Rows from block 2 of the text decoder of a small image captioner, named by matrix and row number. Rows with one number belong to one neuron. Each number is 128 + 24 x the weight over its row's rms, rounded and kept within 0 to 255. All counts start at 0. Numbers have three digits each. After the name is the row's rms in percent of the matrix's.
After each neuron's rows are labels from the 100 texts, of 14976, where the neuron reaches its highest value: "tokens" is the input token at the peak. Only what is clearly more common there than usual is listed. The data: regions of photos with short descriptions (Visual Genome).
# fc1: MLP up (decoder.blocks.2.mlp.fc1.weight, 256x128), inputs 0-127
# fc2: MLP down (decoder.blocks.2.mlp.fc2.weight, 128x256, transposed), outputs 0-127

fc1.16 030:115176144098119150142128083135089106140104130120127130132085179158126139139126135139139104115122077091140104118110119132122131104183112137128129148123160119140121126162163159132149095119106137082098109116093126119127066100152110129137122158096144126139115140130153178127159156098121119140153135124163152107078114091106122139136102120106157124171134135137090139160175134097147159178097
fc2.16 030:098154121101146132138101114162155134111128167124180133146135147113141096137149144153144138133143123124144094099106137141113131149126103118086119097129144122126141166138146123128088137109132117130129126167142127168090097125113121106116156113162126179118128130125173087094119173153117104121112155137113190117067140143136124114134128148130129120137086146162113167121152076094135204083118
tokens: "black"; ","

fc1.75 116:103100116129114106130111133158138125097108108144108137151135128145106084080116137133135150118134122104112135148107128125154161130101091139116106144112127176138166153131128108134166131186178168105136104173117067122138162091118102129131088129125127063089158131123097139152084120160123089122119128107131132119105103160116111100159123132129091126101113098158126147101193113125141135146120
fc2.75 096:150141125133081135149095135155138120100102106070157142117113118076144145133104166104157103117130110137147084148114129126144156151143158145119112127140167127105109135180126120134137152156104142108127115147138127110144160143138154121115147124116144137136156083120103110096147139149162071146118203152116123160123099119173117159133144125141191194122143122136116153144138113165096125126135
tokens: "<end>"; "wire"

fc1.184 154:091148119145139146109167118184104129122134115167081141103142104160131149110146135141119077127129145128121127111137171126102119137113087087151122129096187113171099140131135108161107146112156141128130112159103125102131132111082128105105131126132182110097123137123183136082135136112104112115119136113169106132161168097128137113114120106098104109135126103137137188107133146115160116106182
fc2.184 149:100098108125155175131153117138141114141150125091098122123129110148125128130122141133103153127143157110162101163127107085116134119172143142121104157139127110172099113132147129139097150150120121125155175136135139156112158134140139136153168144074122134150151120145144126131161103109109155123122126115125112112141106197080133162122129154074102127100176137152040128086151118108124136096106
tokens: "is"

fc1.151 106:106145107115101086078131151143135122135110172137123143160130142108119120173081136121114110157137149119151166177133144133125124115167101129127092146107192141156120097104133118166145124109150118122137140084155106146141140127110113121105128112135098128100132120134119124165144117100082113143146112131128123152063142152072095119098100136067109121177122147126132164130148131124097087126162
fc2.151 117:095138114112121134140150142108125076106181113137139154116126121090133145114136162120130115133133092115134147153127149125152129156117123133121150144096129092136118134084134095119141119123115129122177126057174137104107148133128126094128121138124124107112179172159124126067111114119099125143126147121140156133127118118153124180107128086177173156096153153146098170111113159082084130163117
tokens: "yellow"; "pink"; "the"; "bath"

fc1.14 016:121126131108150155131128137169103100134116110178137125074152135064104165136165172131147138111101140101142135102183117116114142102112126176130097143144116183087194116094104127117125096109140156136123114103167134147133135136119129122138115106127145150068104144149117133145128131174085164144147107113146143107107125103120117117133132101122091132159113102140143140117172145134146136117162
fc2.14 017:126099163130122167148136128123127086129119138128127177143146136100124173060134144122141074133139131179129102129151154137115135102132127144140134094159142117136099156126120092108148092120164143132141119114112125119156123195182127119143104156145092150111133144109113122160179080098091149114109115118119118139114075143162139117115102085120126126117136139100102110161148095140164136157102
tokens: "yellow"; "gold"; "different"; "pink"

fc1.141 032:119107141116069161081133157107113093172137143132160123120122135135129159135150120134143155138147080134140120110126122062172137129106153136135109125143114135114132175120115155153100123139197138106120089161138145124109088118078135118212089121103110141098120148137164116136134136126130127149093122145124152102148138096150151138141125091121146157088135147131118155161130118142109110148149
fc2.141 028:146077149150150143138156137158114166161138076143131149117121149136178118158119109134120094111125121098116105126108173089150122121092112106145106138123160150148113083091137105139117153096051152124135122105150137107144131122112153142099156125124100129111176115120149112147134146103140101139102180124107190154103115101117102139119104142151126127115185105133118125148107123098138131143167
tokens: "cell"; "baby"; "flip"

fc1.41 165:149147105160112150113148110161143152098132065112130124147093125124122171098127109130149131108141090132115155142101103112114171097136110107112132081149136167174157151149102121141134107147131137107138145090143133114140117114110148142164074084168140165133143125163165132137139122136131148174142126092109111114095141122097118186155125127083094095158156102118087116138101120148104132151124
fc2.41 159:125159134162114134099131123113143120155119133135093130150134137146149105123206119163119129150113114108148143147117113134099105127058128146132114101110112143133175130142113113201122140135163136137119246105149150146131139145132129097151111132133113111129150117081097153124117141118151130143157133132110157133138123162144110159108121130160142119174134138149096154114120163141121147109120
tokens: "the"

fc1.93 150:102144157124118166145139132119122111099096125145110136136126155105086102093120123175154110125123147106134117136110132127121119111138130151139124127109132156128173112151137132120134159095158121124120121182180101122135148104140122169128098149140100135091122138117190156134090127168131098108085156107165148164085112129134184119105161161114127128140112097149074160103129113177139093108089
fc2.93 149:113135142128119156098105140106108095164114122110111127106088099149182150132101108125099159108105125157152150149092141138101144140152126090082121108147116138129199151133133128111112140140130108172132169129098130122167116178140123165099140124104139160170098126125137166142123165125162150078116146117102106139116154110183137142115151107156116102105158105137092170151131129139130157108128
tokens: "at"; "watching"

fc1.216 115:153118138127133101106123093135150118101104123095161136129100117144158165110129128178120143151125134121144127128131114109125111124073137097097125168168154158175112119142149085125189154169158161092105137162153141097145087114127112123123137153133128116122148140102155185102123111164118112106132106108162120149101184142132172093105097128134107126107130124128081154132144136087150133105142
fc2.216 108:106115180162108159152114145107147096130091149129141140114149084143133117132146083133150154139103081114116124111119123147153085094152152119095054154117115108109109095127097131134135184116057121154114135121131142120098143131128125132134165117114107158140121092107147135113127130121145154111074142099089115137160168146111160108103152125123125126138147099157132130130113094166120087139112
tokens: "<end>"

fc1.252 083:086118107159120115106132123131123141174156101116108137143142113071146147080108145157127081136083116152099117119127113138103133150165156121139116113120130110144153156142130102098136124117110089137149136127133101161095138168131099079150131113110124120101158102084120073125126144166112116104124095122123129093078108114121125161169107114122091152114127124141087128085164157089100097130153
fc2.252 077:116144130170120113138147101127123113122100114084156121125148114103111121134131168136114113140131142173145143084152149101130150110108151093095107152102144081138167130117108105116092112151138146105125134110149117166111123099103126154157132148080112153106135136156157162130186124100088117116113135084153104114126148152092120165124097133081083131150102114186131148121138104089167103119157
tokens: "on"; "in"; "stop"

fc1.113 112:132142104133103149129132157158126118156106103138121195135092131114128131128151173103107113100092105103149135151136094162120173084199121089108128110146127155126131145139113120144169115145121127125111102147105099133141062137111159149116120102127119136124144165125117142159148172137118133153138174090177117117157154140142174137096122164120087097141141141171131098111138133121131138144107
fc2.113 112:123121153126096141112125135105117158095123096113108107118083164099112134121135154144129105144128128140123133117135125135139166120093113093134097085120116136128083155151174151101099132186112164134123150086132111143091102106192122152113113154090141152109105136109131180118139106131118192119149113121093126086127127077123120116157118093094171136128118136116110104162122171130142120137169
tokens: "the"; "sticking"

fc1.104 120:089122114118106096141121170091141150135103111138103182129150155173096123114130128117122108134133150107084110118118118110128138134123120117161126118127113120139143138157095130099137114139178102153082163131087153116130172111112132097159096136120086110108130115116131163170152123132101112157097136114137147112126100134129148163163102158105130072110054083117133140156138169110081124118124
fc2.104 115:124114132158114100159086145116143103120168147132132122130104074141122138125127140168127103160131130110142118129139107131082140176132117147171150143114099147123098148115123134127091104120104137104146162185138165138171171136115153114151112154130112117173120157139109149137075147152154096098110129114095120171164108139136130123166115117159102109097143108101147127138115074128147150097072
tokens: "on"; "is"; "covering"

fc1.99 061:112150090132074104130067093133129131140107098138136147151097174103136115133153098139116114142133139097097138097129114130114129109120133098082117152124117117126135139111104100141187145138112119163071116141138091134143146114145106146146172122149140095150131167133121119162144108127103115105120136133075151068123112150123153086128100176103117096113163105137094171114154128092128146131128
fc2.99 065:129077126117169165133140119142160107147110117121179128134096163108116109142129134120144165136090133183186173143096142137125153108095174137111102143136130105119147115149123124099172120142118161106128129141128126139156109103126124116135137114112138106117108111121114160185100111147154142109145150176179154125138141162160132149117161176145107052157139136135162122132105137118126145125107
tokens: "wall"; "jersey"

fc1.83 150:092104125120097150125078102114147113118110110117157100155162101095099127136095083124160131103076135141105149121104137131091144126133142122156112113145121112107104111110098130079120126141119112177161157139134136104166177152114113121128145141114115128120120145156135154149157131103126194170146124111132126120096145145129112122101185098078142099143134167132088166112132115109084157125114
fc2.83 148:146132095112097122103176145163141110084177117075113111133126126081152136144095113163122112135124128121153136091146138126165135121129115156141138121154108149107149136120115114142159159135092129140142148138109135115108130147127083092145134083126122136098153112155113094135107141149124134128135077123112102198137115146162141132134121153167110062162127182107111124107113128175142137089154
tokens: "for"; "police"; "like"

fc1.180 085:104122148086144152135169091129118135117107139107161162135144115124124106129075121157074109124124144137150165123103123129143121096098102114133172131132096145123146092102106111097152138103121142076105088152146139121159165104134055147124100134134118158134142185126110129084119113103097088113155126145149135101105127157145125172162125115128106084131138126134107127130161151117164156108148
fc2.180 096:092107135107135098134141154117146114135134081125093123122150106132136175095093119124092116120150139118094186085092142162156117128108165156117129102134107101140120135134107128137167111105147121143120142129117123105086177104117131148126111087090100100075153128137154135151110134121132172123108078143125164129144115103120145142199153159084122152158136116102126127156129157129107139088121
tokens: "between"; "display"; "leather"; "near"

fc1.233 169:103157118113102153066157137167144117161126121133142147104146123173095128104131151164157121125134064134099147106120153140127120173151121100125081133126099141112139125139149114115127107105168124124141127131128114129138108106162139163138081114112109122115112081116117102142131145171081123127117141136093112150148182143161175162129067131104145148114155136130157150144113097105113124153172
fc2.233 154:114135162154098117179189143143117157138136145111145115111120129087131097115150127120141182108137125090110103101108126127111111131067117115106118115104115101145124116138144150092131124134125135139128176133110103154143143179117181129164200134137154097121173137099155133159148124111167134102116141119143097120128094169166126137081104119139131112107111157138106152138118082120147121111114
tokens: "cell"; "medium"; "roman"

fc1.196 129:041144146131128142119127159134118109152092134117111120119130153173146126120131123140131148140113104100137113172077122121107122127095106107119147119174102140172119116121080156124127128122169138157156127134166092087103156138132093133109129083070104152152140119157101127093140118161092126153135130122095113142096148108146152154152105116123111103106116128133130145117129163142114190156158
fc2.196 126:142135117146132157144117173143110134129127090128137141144108109171132150094111139108117134138132102136130109089108161105132113084105146144144126136130166119128115145080116126196149142138137110167120130072141155093118184124173162122099127116132142114151123126104096096127140155116101151159161142131122086132107097148117138135156133190164160112135102120106164136194150117130149158112151
tokens: "cell"; "tennis"; "of"

fc1.172 056:101139115120148157126158073135147162157080122113115158157119116134127108101159111101120096142087124100109168158111101125129169148085119083121117070107131141145122115093093117095106096153131115142128137155137113119137141110132094107079126189143147153140146158100141156172142125126122130062117133128110152142154129096061112121119120156126120112116135138104118119131103137146103119116101
fc2.172 068:068132108159157113123130162150142150105148179122158112127138124114117127108127140143130127126154191104067160126124159117155095141141126112112127128148150138128169139137117122162127078126153135148139127121135105082103115116151121114175135135098117108071116091135117122153149114103094143132146102143152117170131138154133135152120071163106158104127127141151130093151139106074181138153120
tokens: "at"; "a"; "vest"

fc1.111 032:133135155146090150144152126121138132131163156108155108118104192142102158122126129147141117134166108125088152110130068118127130093111133131145089121117167181174135089123109106149120156084162105125121104085130138129086145118132152111126108099135158135132110103154119122109123154142070143127124127112132122172103136118152143131177133089145131130099099132106116128192147088151128097137160
fc2.111 030:167146150109123149129134171123122153116115153126093159114145169116144156113114128138122164163134086126156131106177159097116112137130065112147100137170156115136123096140102102124129092137116156138123152114146137144139097139108168129116121130088164077106088107131106136140154158097163107177132093092137113139122137127178127153136142174128086165126125131133102114146140171120158126096144
tokens: "these"; "tracks"; "bath"; "posing"

fc1.187 150:134123098135118124095098150190143133132126149139148164148146128127131144150126107147169161093115109115131129185100117121094125128135130111142100120093135112138129105142133144166116100128120118121203146104149118123124142131105151115189117134139147161153115127151128123113091111143078166140172123063139147138084139182150106113152117143083119125130147119146140143122118142117107114195105
fc2.187 139:104114114148127129089125153105097102108129093142119161147132126117148109102141169133116123130129127135107145133149133120087130099180113116103099110127146110126173143116137137129151156134097135148130223109096089132130175137119106113120129086170134138139118133137124120165136111158117105128158085145135090147090118121078131109105121116121156161183154166100104139134157093123120155079133
tokens: "the"; "of"

fc1.81 122:126155112092109170136143122118142151171136151131148151149150102090157115173100157102131074114160153112095112143092086102159177116102160124144144156137167120146135142142113115114081160116121100129081140114115109128140127115093118190142117117152117119116115160122096144153123109130121150107102106160143140083140142153154196129118152095147133092109130098156116120129117153119117142118122
fc2.81 129:148120120130125091130102116145159089156122163146130114164130154093150095156130152178118076118136136154130129159190149174146135133112127108168139139125097152167108117136147158192145131103126127107145148147148148131147137111129129160141109086151151128112118145140091149148104134133166160208110126138098108140092160115136098137135131124186094131124144109130120097123126138136159147123128
tokens: "at"; "from"

fc1.91 125:101167148136123104111145128146114148152131073118145141150142109137102116126138149111136087120149072118124160172131106124157120154119156113104096111110160098162167133099139114130143102141155101120137116146118116116142131122110155163154106127082153118126100162102120165123133179099103107138159118183130126096187143118109123070147135172128094111134099129114134123103139109084092122137170
fc2.91 121:185126107124141094107153138125107177088119123118167124125169098117108133150138143139131116141131121122138133113158165153134164128175104111065167081106166112144151114138123112126112110169142155150129114140159095134134093131101182156137130127136114174131123077138164111132099116127118132123090169149145089123090121135095139118156130126091149101154110150137152135151171104161130130117114
tokens: "green"; "dead"; "grass"; "palm"

fc1.119 119:105120145114119131117162170150089112130096123119111147130095114076147123132134144114087118146140092120130173117136128155176152095128148071154140134178137140129104104087117153113134105129137117126118120144092130145151165131131089162160106153134177132112129169091124112157114089121132082123131120113165145107121107115108095142156082147108148189157156117131109157112150111093132133147110
fc2.119 119:146152136153112141104179109137162082136088135169135113156134111069120092107119112159120135140145133131114124130105166131113199133115120142116133095163143145123150136100146098119101135145121135145081091112140107147110139130121142155118126139134174071104145103131176129137119110096155164109123173119093131099079148155148143179110096105149115126150120150143117104127110113143129158162143
tokens: "<end>"; "knee"; "fluffy"

fc1.139 072:130124103135081123112131132167100109178134121095070110149142128170101145141154165136138107143111070144169150105111091104159125147107157102111108111145183146115169134137106122126167112139136120134149094120139107129143104121129100148120132147110155159128144137127059112167130089129131092146113144157124090152135153134129177122110142095127110112104107103107150142142164140091096141122110
fc2.139 080:154099131120108120129163119080117121135137118151169116135138153156091141134136123144162117120117119074116093152175151118132141134147164128097119132092127130106155097112106154126092131144165132131102125133123128107113161143107110103085126118059122157129133124158141102082125175126108097152131115139152166102130138132158153164144154132153142068155142146127144134177164092155109178106126
tokens: "a"; "worn"

fc1.221 071:122086132131117107133136133161102142116143120126131109137112138133083101120145110132162127115108103133138086122122173105117136116097130120140116093128149096138149104167187142199127108096108137154120136074152123092114119122127125159130111121124087112115152137118125089134095107145119113115086124134107163167137105144114154134128093140114124130112132060095172179121173137155095093171121
fc2.221 065:146135086093101149144167108146057143135120118097138195120153079160151138150139090133112102161121116128123097118097127122137127120108115172146122107117136126124111146144147194139096106156131093139148143148070113109105131116155151174139102112122099135119168172131132141130108137135145134140115149124131119089175112133086088113113150141127160133108102148125138114113168123109117134155153
tokens: "of"; "link"; "wire"

fc1.59 050:113167092123139129112172099091156124104071093122120128163108154123175116149119148158135108126107081129143149126147112114094152139097128127138108111131131136166157109143089086143163174126153136114122122141119080152131126113124100123137105177100107130125158118115122176162115122069121102143102118091152140146057127138115154130100127157119129159112134111154124175114109151135138112137119
fc2.59 059:159148135194149150121083134159158158063095122143134122127150103125171124161135112124118133172119166099136119104172148123130109117140135107111158120146177156127173160095156147149109120121124083150153123115132139125140106110127145116141100150143124114115066131136130136147131105151166111112105110129129127147096154154178118111138117117128118181167092124144091152102099143119121147156103
tokens: "a"; "the"; "with"

fc1.123 148:163158127119113111127115129108139115108112116147122124132131129134165161105103157154136126171119113087101113164138136113158088119137118125114090155168114136123163109128149081079144121117151132103136105112111113116144123153162157093134130124091152135134077143136103147135120107133134094189165137134171155146103164111094128102080071122102094078135125103135101101142140158169144144155122
fc2.123 139:173123131144140143142135117084148119133080126121141106111112128073109130167072129141117115110114128146139107119088115139102136131154128152151113161106166178161113132113135129099135167097148148117155088129126121113113125102099142110132149125115110162125071094105120116126127144116150108097192103147100128118115106181120064125110148124157133099154084092122105148165148145134121160134118
tokens: "the"; "and"

fc1.31 037:113128112159129161095159123156092133118128122171163136105083135129110183129124150141156096135111172128178109118117109123137139111129137131133127142096133161113122141085104092098101117096168131131125103139136131138100139167078149127110108103086148187095107123122147140141115138133112169108163135141153132123160157109111153135135084100103088154134125150102113192134126123091089137145150
fc2.31 043:110108126154124144163124122145128106138065106070112154118172133120145149120127139170127127134106178117115120110132161113106119089107086074106116120111106081131106114129152124142139178103104113116116135138099146128101131163099158172147118110137138150155107163118117130135138101147131122113152142107134105146040126082118145133145081148160094130088121130137123108109152158138146119115125
tokens: "is"

fc1.147 100:154156111151089141131175132104091140104133159147137157066110123131108122093115156139172146112110129155107128076140085081132134116125161153130138152141105116131158141112087083100097093121134151143155143167156108084148106128117097143144154136129135114096097134128108119166146094096119132140155117143136093150098141090112141153110160126125102124115125120168137142114127104094065135125131
fc2.147 106:180156166123121142105078103146113124124115108138159110124168156189165125119111117133096111110079145110133123140157160137083135138119107094103087111102107146128134115112148107085120148128129167110103147120129120090106162166155135104091153131135115121117115099175139131100132121132152129155107158139148117088105104097104157122184128126127109130071145123173126123109112119144153114092136
tokens: "the"; "his"; "city"; "fire"

fc1.215 118:121122107128137108088096108150116133091076107138112101140100150122086137087133149104131114146103121163139117117097081124105134152128105093133107113090122112131122161122121110127113115162152117138156122154158154112118134084143083126127074160142160162124136105126115125150125118163100160113076134121133137146099088134180103099123099138131125110179166106141119133169123101081114170095122
fc2.215 107:143142130117064171167151119167080129126131123090114169141140149113129123120094166121116106153125134152126136123108117130106112148138120124095132179131082087144116135082107114122122150127085142152113131117128158152137165121129133129124161133176077083115136121123140140175148161100136101068114099158152128152087148123168110121135134138101156127135099119141095157141121161147151159140141
tokens: "is"; "are"

fc1.37 013:125126107097139114128166110147133122140142145114112095123134119112103123110162078192177133122115114139145143123155114166124111102140117113135106134143138140079149155128127178162111083112134149132153139152125116114158120150093124143097127158082138166117156130150146103132153122163149137150112118122124133161154158136145136116120161112054104133125120118112064090060124116113091132152109
fc2.37 014:139128172145123138131122103080088141134134156091123128131137141131103143124104168092137175131110101166160168155134145122161155134157149144122175124149180115115114148122108127108126150119123108071142149146142152104120139127144105154141112124152162133055119122129089170112138081128124115104135161132160121118148156116129118116127151172155105083142114129130136128071113098163130134099167
tokens: "for"

fc1.235 141:097137138114126147129131150097139124133117099117118104152181154093142143134117143114161125101097116094099136126114123103077125115104147142185119110126180119168135122114125078098116158127136164190157138115148119127133147096113154139107155136125145167172086134128149123084182170148114144144126132129119156106114157114107126120114125126094148159125129162185114158122109134115144123170171
fc2.235 117:147101117104114134129136179164100127115117105094099104140155117139110123146103111169111119152157158128124094088124143140139101127143118141087149178131124150059189075110110114155130144129130091121149140140128132116154095125117148104145124143113107121079074154110139096150153135119132139129142158119131137097161109133111142127145138107094160070123125174097134162161127141138129168107151
tokens: "<end>"; "very"

fc1.33 149:135187085101139131107125150176128162156146130127114162147134169108127147099111136135105109088148145132139153127136143094123119111124120086168111127137131150124122162147109106134098185147102153112102161098116089083143139092067127137132097147159137125128125160121139145148109122115108152135123132121175160081122142159151183147132117106140111074125126146128124134088119158129095091111133
fc2.33 140:084135073147110145194117127121118096123123092122170134172113137103089142104129137167151120123130116122094126111153111144127125117138141134130131188132140126190078124113137125194140140082134123145126197163083132104125129117130121118127124072146116131177115127133131161124134114134149126138140123124110144141139133097112141128129126145177131139133114083132134093123166119149141088161135
tokens: "at"; "in"

fc1.68 108:183080115146145090146161112156133153104111119153151105116140115126114123106139102146134095156170103102159154117138096139110162127115153160156132135112177187141133150095138100133111089094129147154096096120118156133118126105109128136186144146127136104106127182141088122157106130121120114104179114111154148144139110113125151138121141128101149106085105095139147158096121143115083100144138
fc2.68 111:148157082116095162085135192140121116152111177119171141113135134140105114113118121133165122127138126151145126124141134114105142081137086174104129146121131143128162063158091114124151146137134135106162160097111124139101165107130125134190144104121090160136125179157143118166099154132135143167144139132134127114108150136131171118127127120169121159128148112155161100157118146112125152128101
tokens: "blue"

fc1.150 153:124154156134149137136108145130137122149081102147109116160119101138123135136128132153119136183142106144144146127126171121132144167118128091111119170121117145122136133144139146154147103142140128151093157133129184132162108144127107169133133126179109079120130146100093158140079128121099167110134163176116164131113171092112111182094121129107175140110090165110134115144153156128146119169171
fc2.150 155:127122076124134138098139119115109156110129116124138111129152138117120135092142117155124213111137141143084118184103104136127152155105134137151148108185109107148146133135126120150102117133123109133094151144163145124125079108115126129118146073167116131130118106141133183137150132133124095101130140127128084158099151116154120138129140105150136169073109114156081100148178119119130155177107
tokens: "circle"; "circular"

fc1.49 141:122149127170130149148136180094108129120090108148094175122111135125148134158091162116159114098132146143154137108095153169114121118120173108142077145142166150108139140148121103116107156172154137166138129083144105151114146172141116110152098100117161107065115113103123097113139100141076138122089117107107116132119178130171133094165147129098115125119144137136127116146137155126122149116129
fc2.49 122:105150126123118153161120121096087104127122107103147120142097157072158086163117171129125149134136150155112111136083164073187095150137157113148141132131122117142114099130150144163137134092129124144140167145163142146144094155129129133122140131121138126118145119087163078093161098127107116146127132148150093115087141074136128146081142113131150172081117144132133152114111134166121117145114
tokens: "no"; "teddy"; "logo"

fc1.247 054:153106133149124115120173154132119136112091131135115127081150145130105124078159116144140123094133119130190155075138096122118122107107120098161088169118141110118156162115100131161105163161077079103118116133175169107108186114139124157130113094132097130125156136140145147174116095147139112124156153106145151127142149144132125144135138143120096147111078093119109129131160125114158113126127
fc2.247 050:146138144148115097117097153061111150124167132113169161110160110137084121124128125153107146106099111172104142052162132120127117160156102090155093114113131098135104132144135124102157144126161130124089156134072154113130119140156139131153140132145152101122139147100129153111149157146117112097134135150163142107152137148137106156107117123135136110071113119148097114076078116118142111113139
tokens: "these"; "its"; "skate"; "his"

fc1.160 147:104127136146093137051139143105112087126152155144150149148109122112103159122094129133109112174129152139144113108146144172120188109132117130144121131138148113129132139158154184125123080161148145112168129111155130141137114116192133107145166104146120091130126173143152163164120122133180148172123118089164097124121136134134157140139165128121094149123127126118122108128150156127110143136173
fc2.160 134:092123091140106087123139155136129095138107122135132123234122123144146146140192130104140150103147133143134149107118163131113105151120160122139161158152136150055138121132117122139132115160118130128110084117112103160153165136139095145108180090138125132120117096152101140113120138143127149128129138125144112145117113067157131143138123106131100106133107113140081098084108129120155101118135
tokens: "small"; "old"; "big"; "parked"

fc1.124 113:111086126133129099136128143132116101104103093114089118133099109131174182076123113162134126148122129143140113131129147140111110140108178120131084106124097146103168177106139109126172150106142148132118088087149134146120137117166085138161089136123188095133142094172103143137096139115083122129103108141144143128121144131104108147101093163090143118133125125115123149136155138113095132139079
fc2.124 101:171169164083115125145152142107125089149091143153113165129104119084141151148135130098128132139169134131090180165135102139113106131153171140137131120115138105147148144124195114125150122143126155113118150149174077126167139091127147122119119147164117144157164133130168129121106138133085093130121128104097119135119109112097119163133123157088141138135106152120103145097129158165159143092153
tokens: "<end>"; "next"

fc1.203 093:142134143104149115097104057099122112148125157149171153133128111135111071151110076088145112149132107151140125138100127121121115126164109112122141123116132171101157115093105112110105101121116135108158122187138154172141129176125105094129150179163139125141110151125100095104144105097107136128111106139175139116108136113131118122112125155124171097128126107102100127113162152126069133138100
fc2.203 104:087107127112124075109129140159168123121150118126145096140120152121090127097135165135156167097132076106099100133123136111144095126133152111142133102123149097152111104151122126155098079117147154162139118090082130123126125135146110129125144154113145115149092143132128133129096139135130100144179190118116106119126095111140145165144095091122154102111174143064105104153143170091147126132143
tokens: "wall"

fc1.154 015:111132139190108079180125156094119149131127113155156160116128136070131132164113138122136121104120111109108168117127125122156118110130090129182104137147122140142143136089123106117098137100112102130160092131089126096147147114143117103098125118150191064136147138118147105127119098124138108132088099124079139137108124102098103148090120128095106133137158095145129076149106112149124130150141
fc2.154 015:154138105143117125086111138115100138131103139119145101140132156147116132114101180144123136127147111119171131122124158139165123075102138082149124137098092144121132164070157105133121115104089126120122130128129125081119113148136136104125134194121159104095161085120114165103116120140156134159174152104095163149119125117099121142147099111145120159137130147092101155105061141144151105130092
tokens: "the"

fc1.135 136:127098091128139129095124110138097080131118133140121157154143145137137124154136153122093117097126094148155144100132106099151162130111061114172148161110152157156098103135134130102100104136157125107134125135170085124127138148084122149172188181160116158141137151098139152145150138130131123129102116141145146113102104149145147097126091131139141147155082139195125163137153144108120117130116
fc2.135 139:131134091117138142146122126136094097159114135130145178140114145142150138130136119140163078146145130144148168141202077102147095118141148118144151108094136132158147106117165111141103161152091082111125103146118185120141115145158127114164111110103129130115126161121100132166144101118102103162111146104103151113138113155097137158095088134133121161150136150100168139101141111135166170127147
tokens: "a"; "very"

fc1.9 036:148136149132112145119125144117118150164114089125111133134148122172144140174148141151136105108145083133117126131097117099112149143094161103144108111146079113138156125146165178138094126065139126169127117131130107097115146089169076174147093145107134156110144135116144120134146143139121147119111139105116103171119133147161148134129119139138167155102081119130146183125121116116137175182167
fc2.9 033:141138108136141133144119158141117091137137105108119091122122151102113136087137151110121118113101101139172113130123161098114124135106085125117117106129160113144124122092151170135114180145090138130136142099093121137074088123148139106142162153133141119096161137094129133137172139125141098071111182129074110124073136117105091122113127153165162128098150146142134186115108169137101120145131
tokens: "cell"; "wii"; "flip"

fc1.197 016:111129116144100135139159122095139107116110138169136120090078127104153127117144078134109107107132114085162133162144079161097121150105125138155139121110103160132122164164117158108113123110083111110145136169120144105125137103125146134164115145074122120148072148167112098152119183114134147125113110137135128119127139130147098161149161089147146132131128137141141177069102120123118134069131
fc2.197 018:148143123132140148164122106098121139096108140157169086121132075152118089139109107128123062113149155118118144108175110185156120156138151130105132120115093123125103127126133141106103128134120115091132119171118138149183133100123141164126153131169107130089108092135143140150135107113100126105107164136136116172143137108129136133147124113106135151116134168159105184157178152103130130072147
tokens: "black"; "snow"; "ski"

fc1.143 122:084152110137114130102136153122093104121091137091128139139132118158118149085131148142114091115119091117100147151159105110180155165103185113141068123151090134128122116104113144108076160102138096102151118135129142118142097139120115113117088132132180146119106152160099158119127114124143146181141134124164098161116141151149150105152123183100137137125172109123097138137115140142148130159137
fc2.143 143:121123188119156116151132155155174141145094113117119127121152131137139124133089118110146159089143127116100130158133083128129134131110114133066131099134155135109100088107171116167093113147161131125117125168116099129092101134146130104115180141094121121127141148168140108092145108104149115100113150154124110130100106141134113141114072137151095129098105157123096183147156127155134070142151
tokens: "of"; "with"

fc1.170 152:131120127131124174134147135160095094127135131125131147114158130100178128090093110096143099103129102158131107131134103074140149100110146068146113100125143120143120112114094117123103154102109133098146147141163085116155097109120162137140121167180118122143102109129108150139124127122102117154140119116140132154146076162103123139127148109165134154145204095124060137100129133139132134164147
fc2.170 159:090142139131127124128161115127132104117089134131111115100138130109101130117119141111128157092131114119157124171081134089142152109085113156093155172096097155097099116157141097117116161148104152171135177099124088119148093119160123125105080112152126133098110145132147178110170146154164130128129128125132144151106123092097130133132128119102181195108112144119168097108125130125163134129123
tokens: "of"; "two"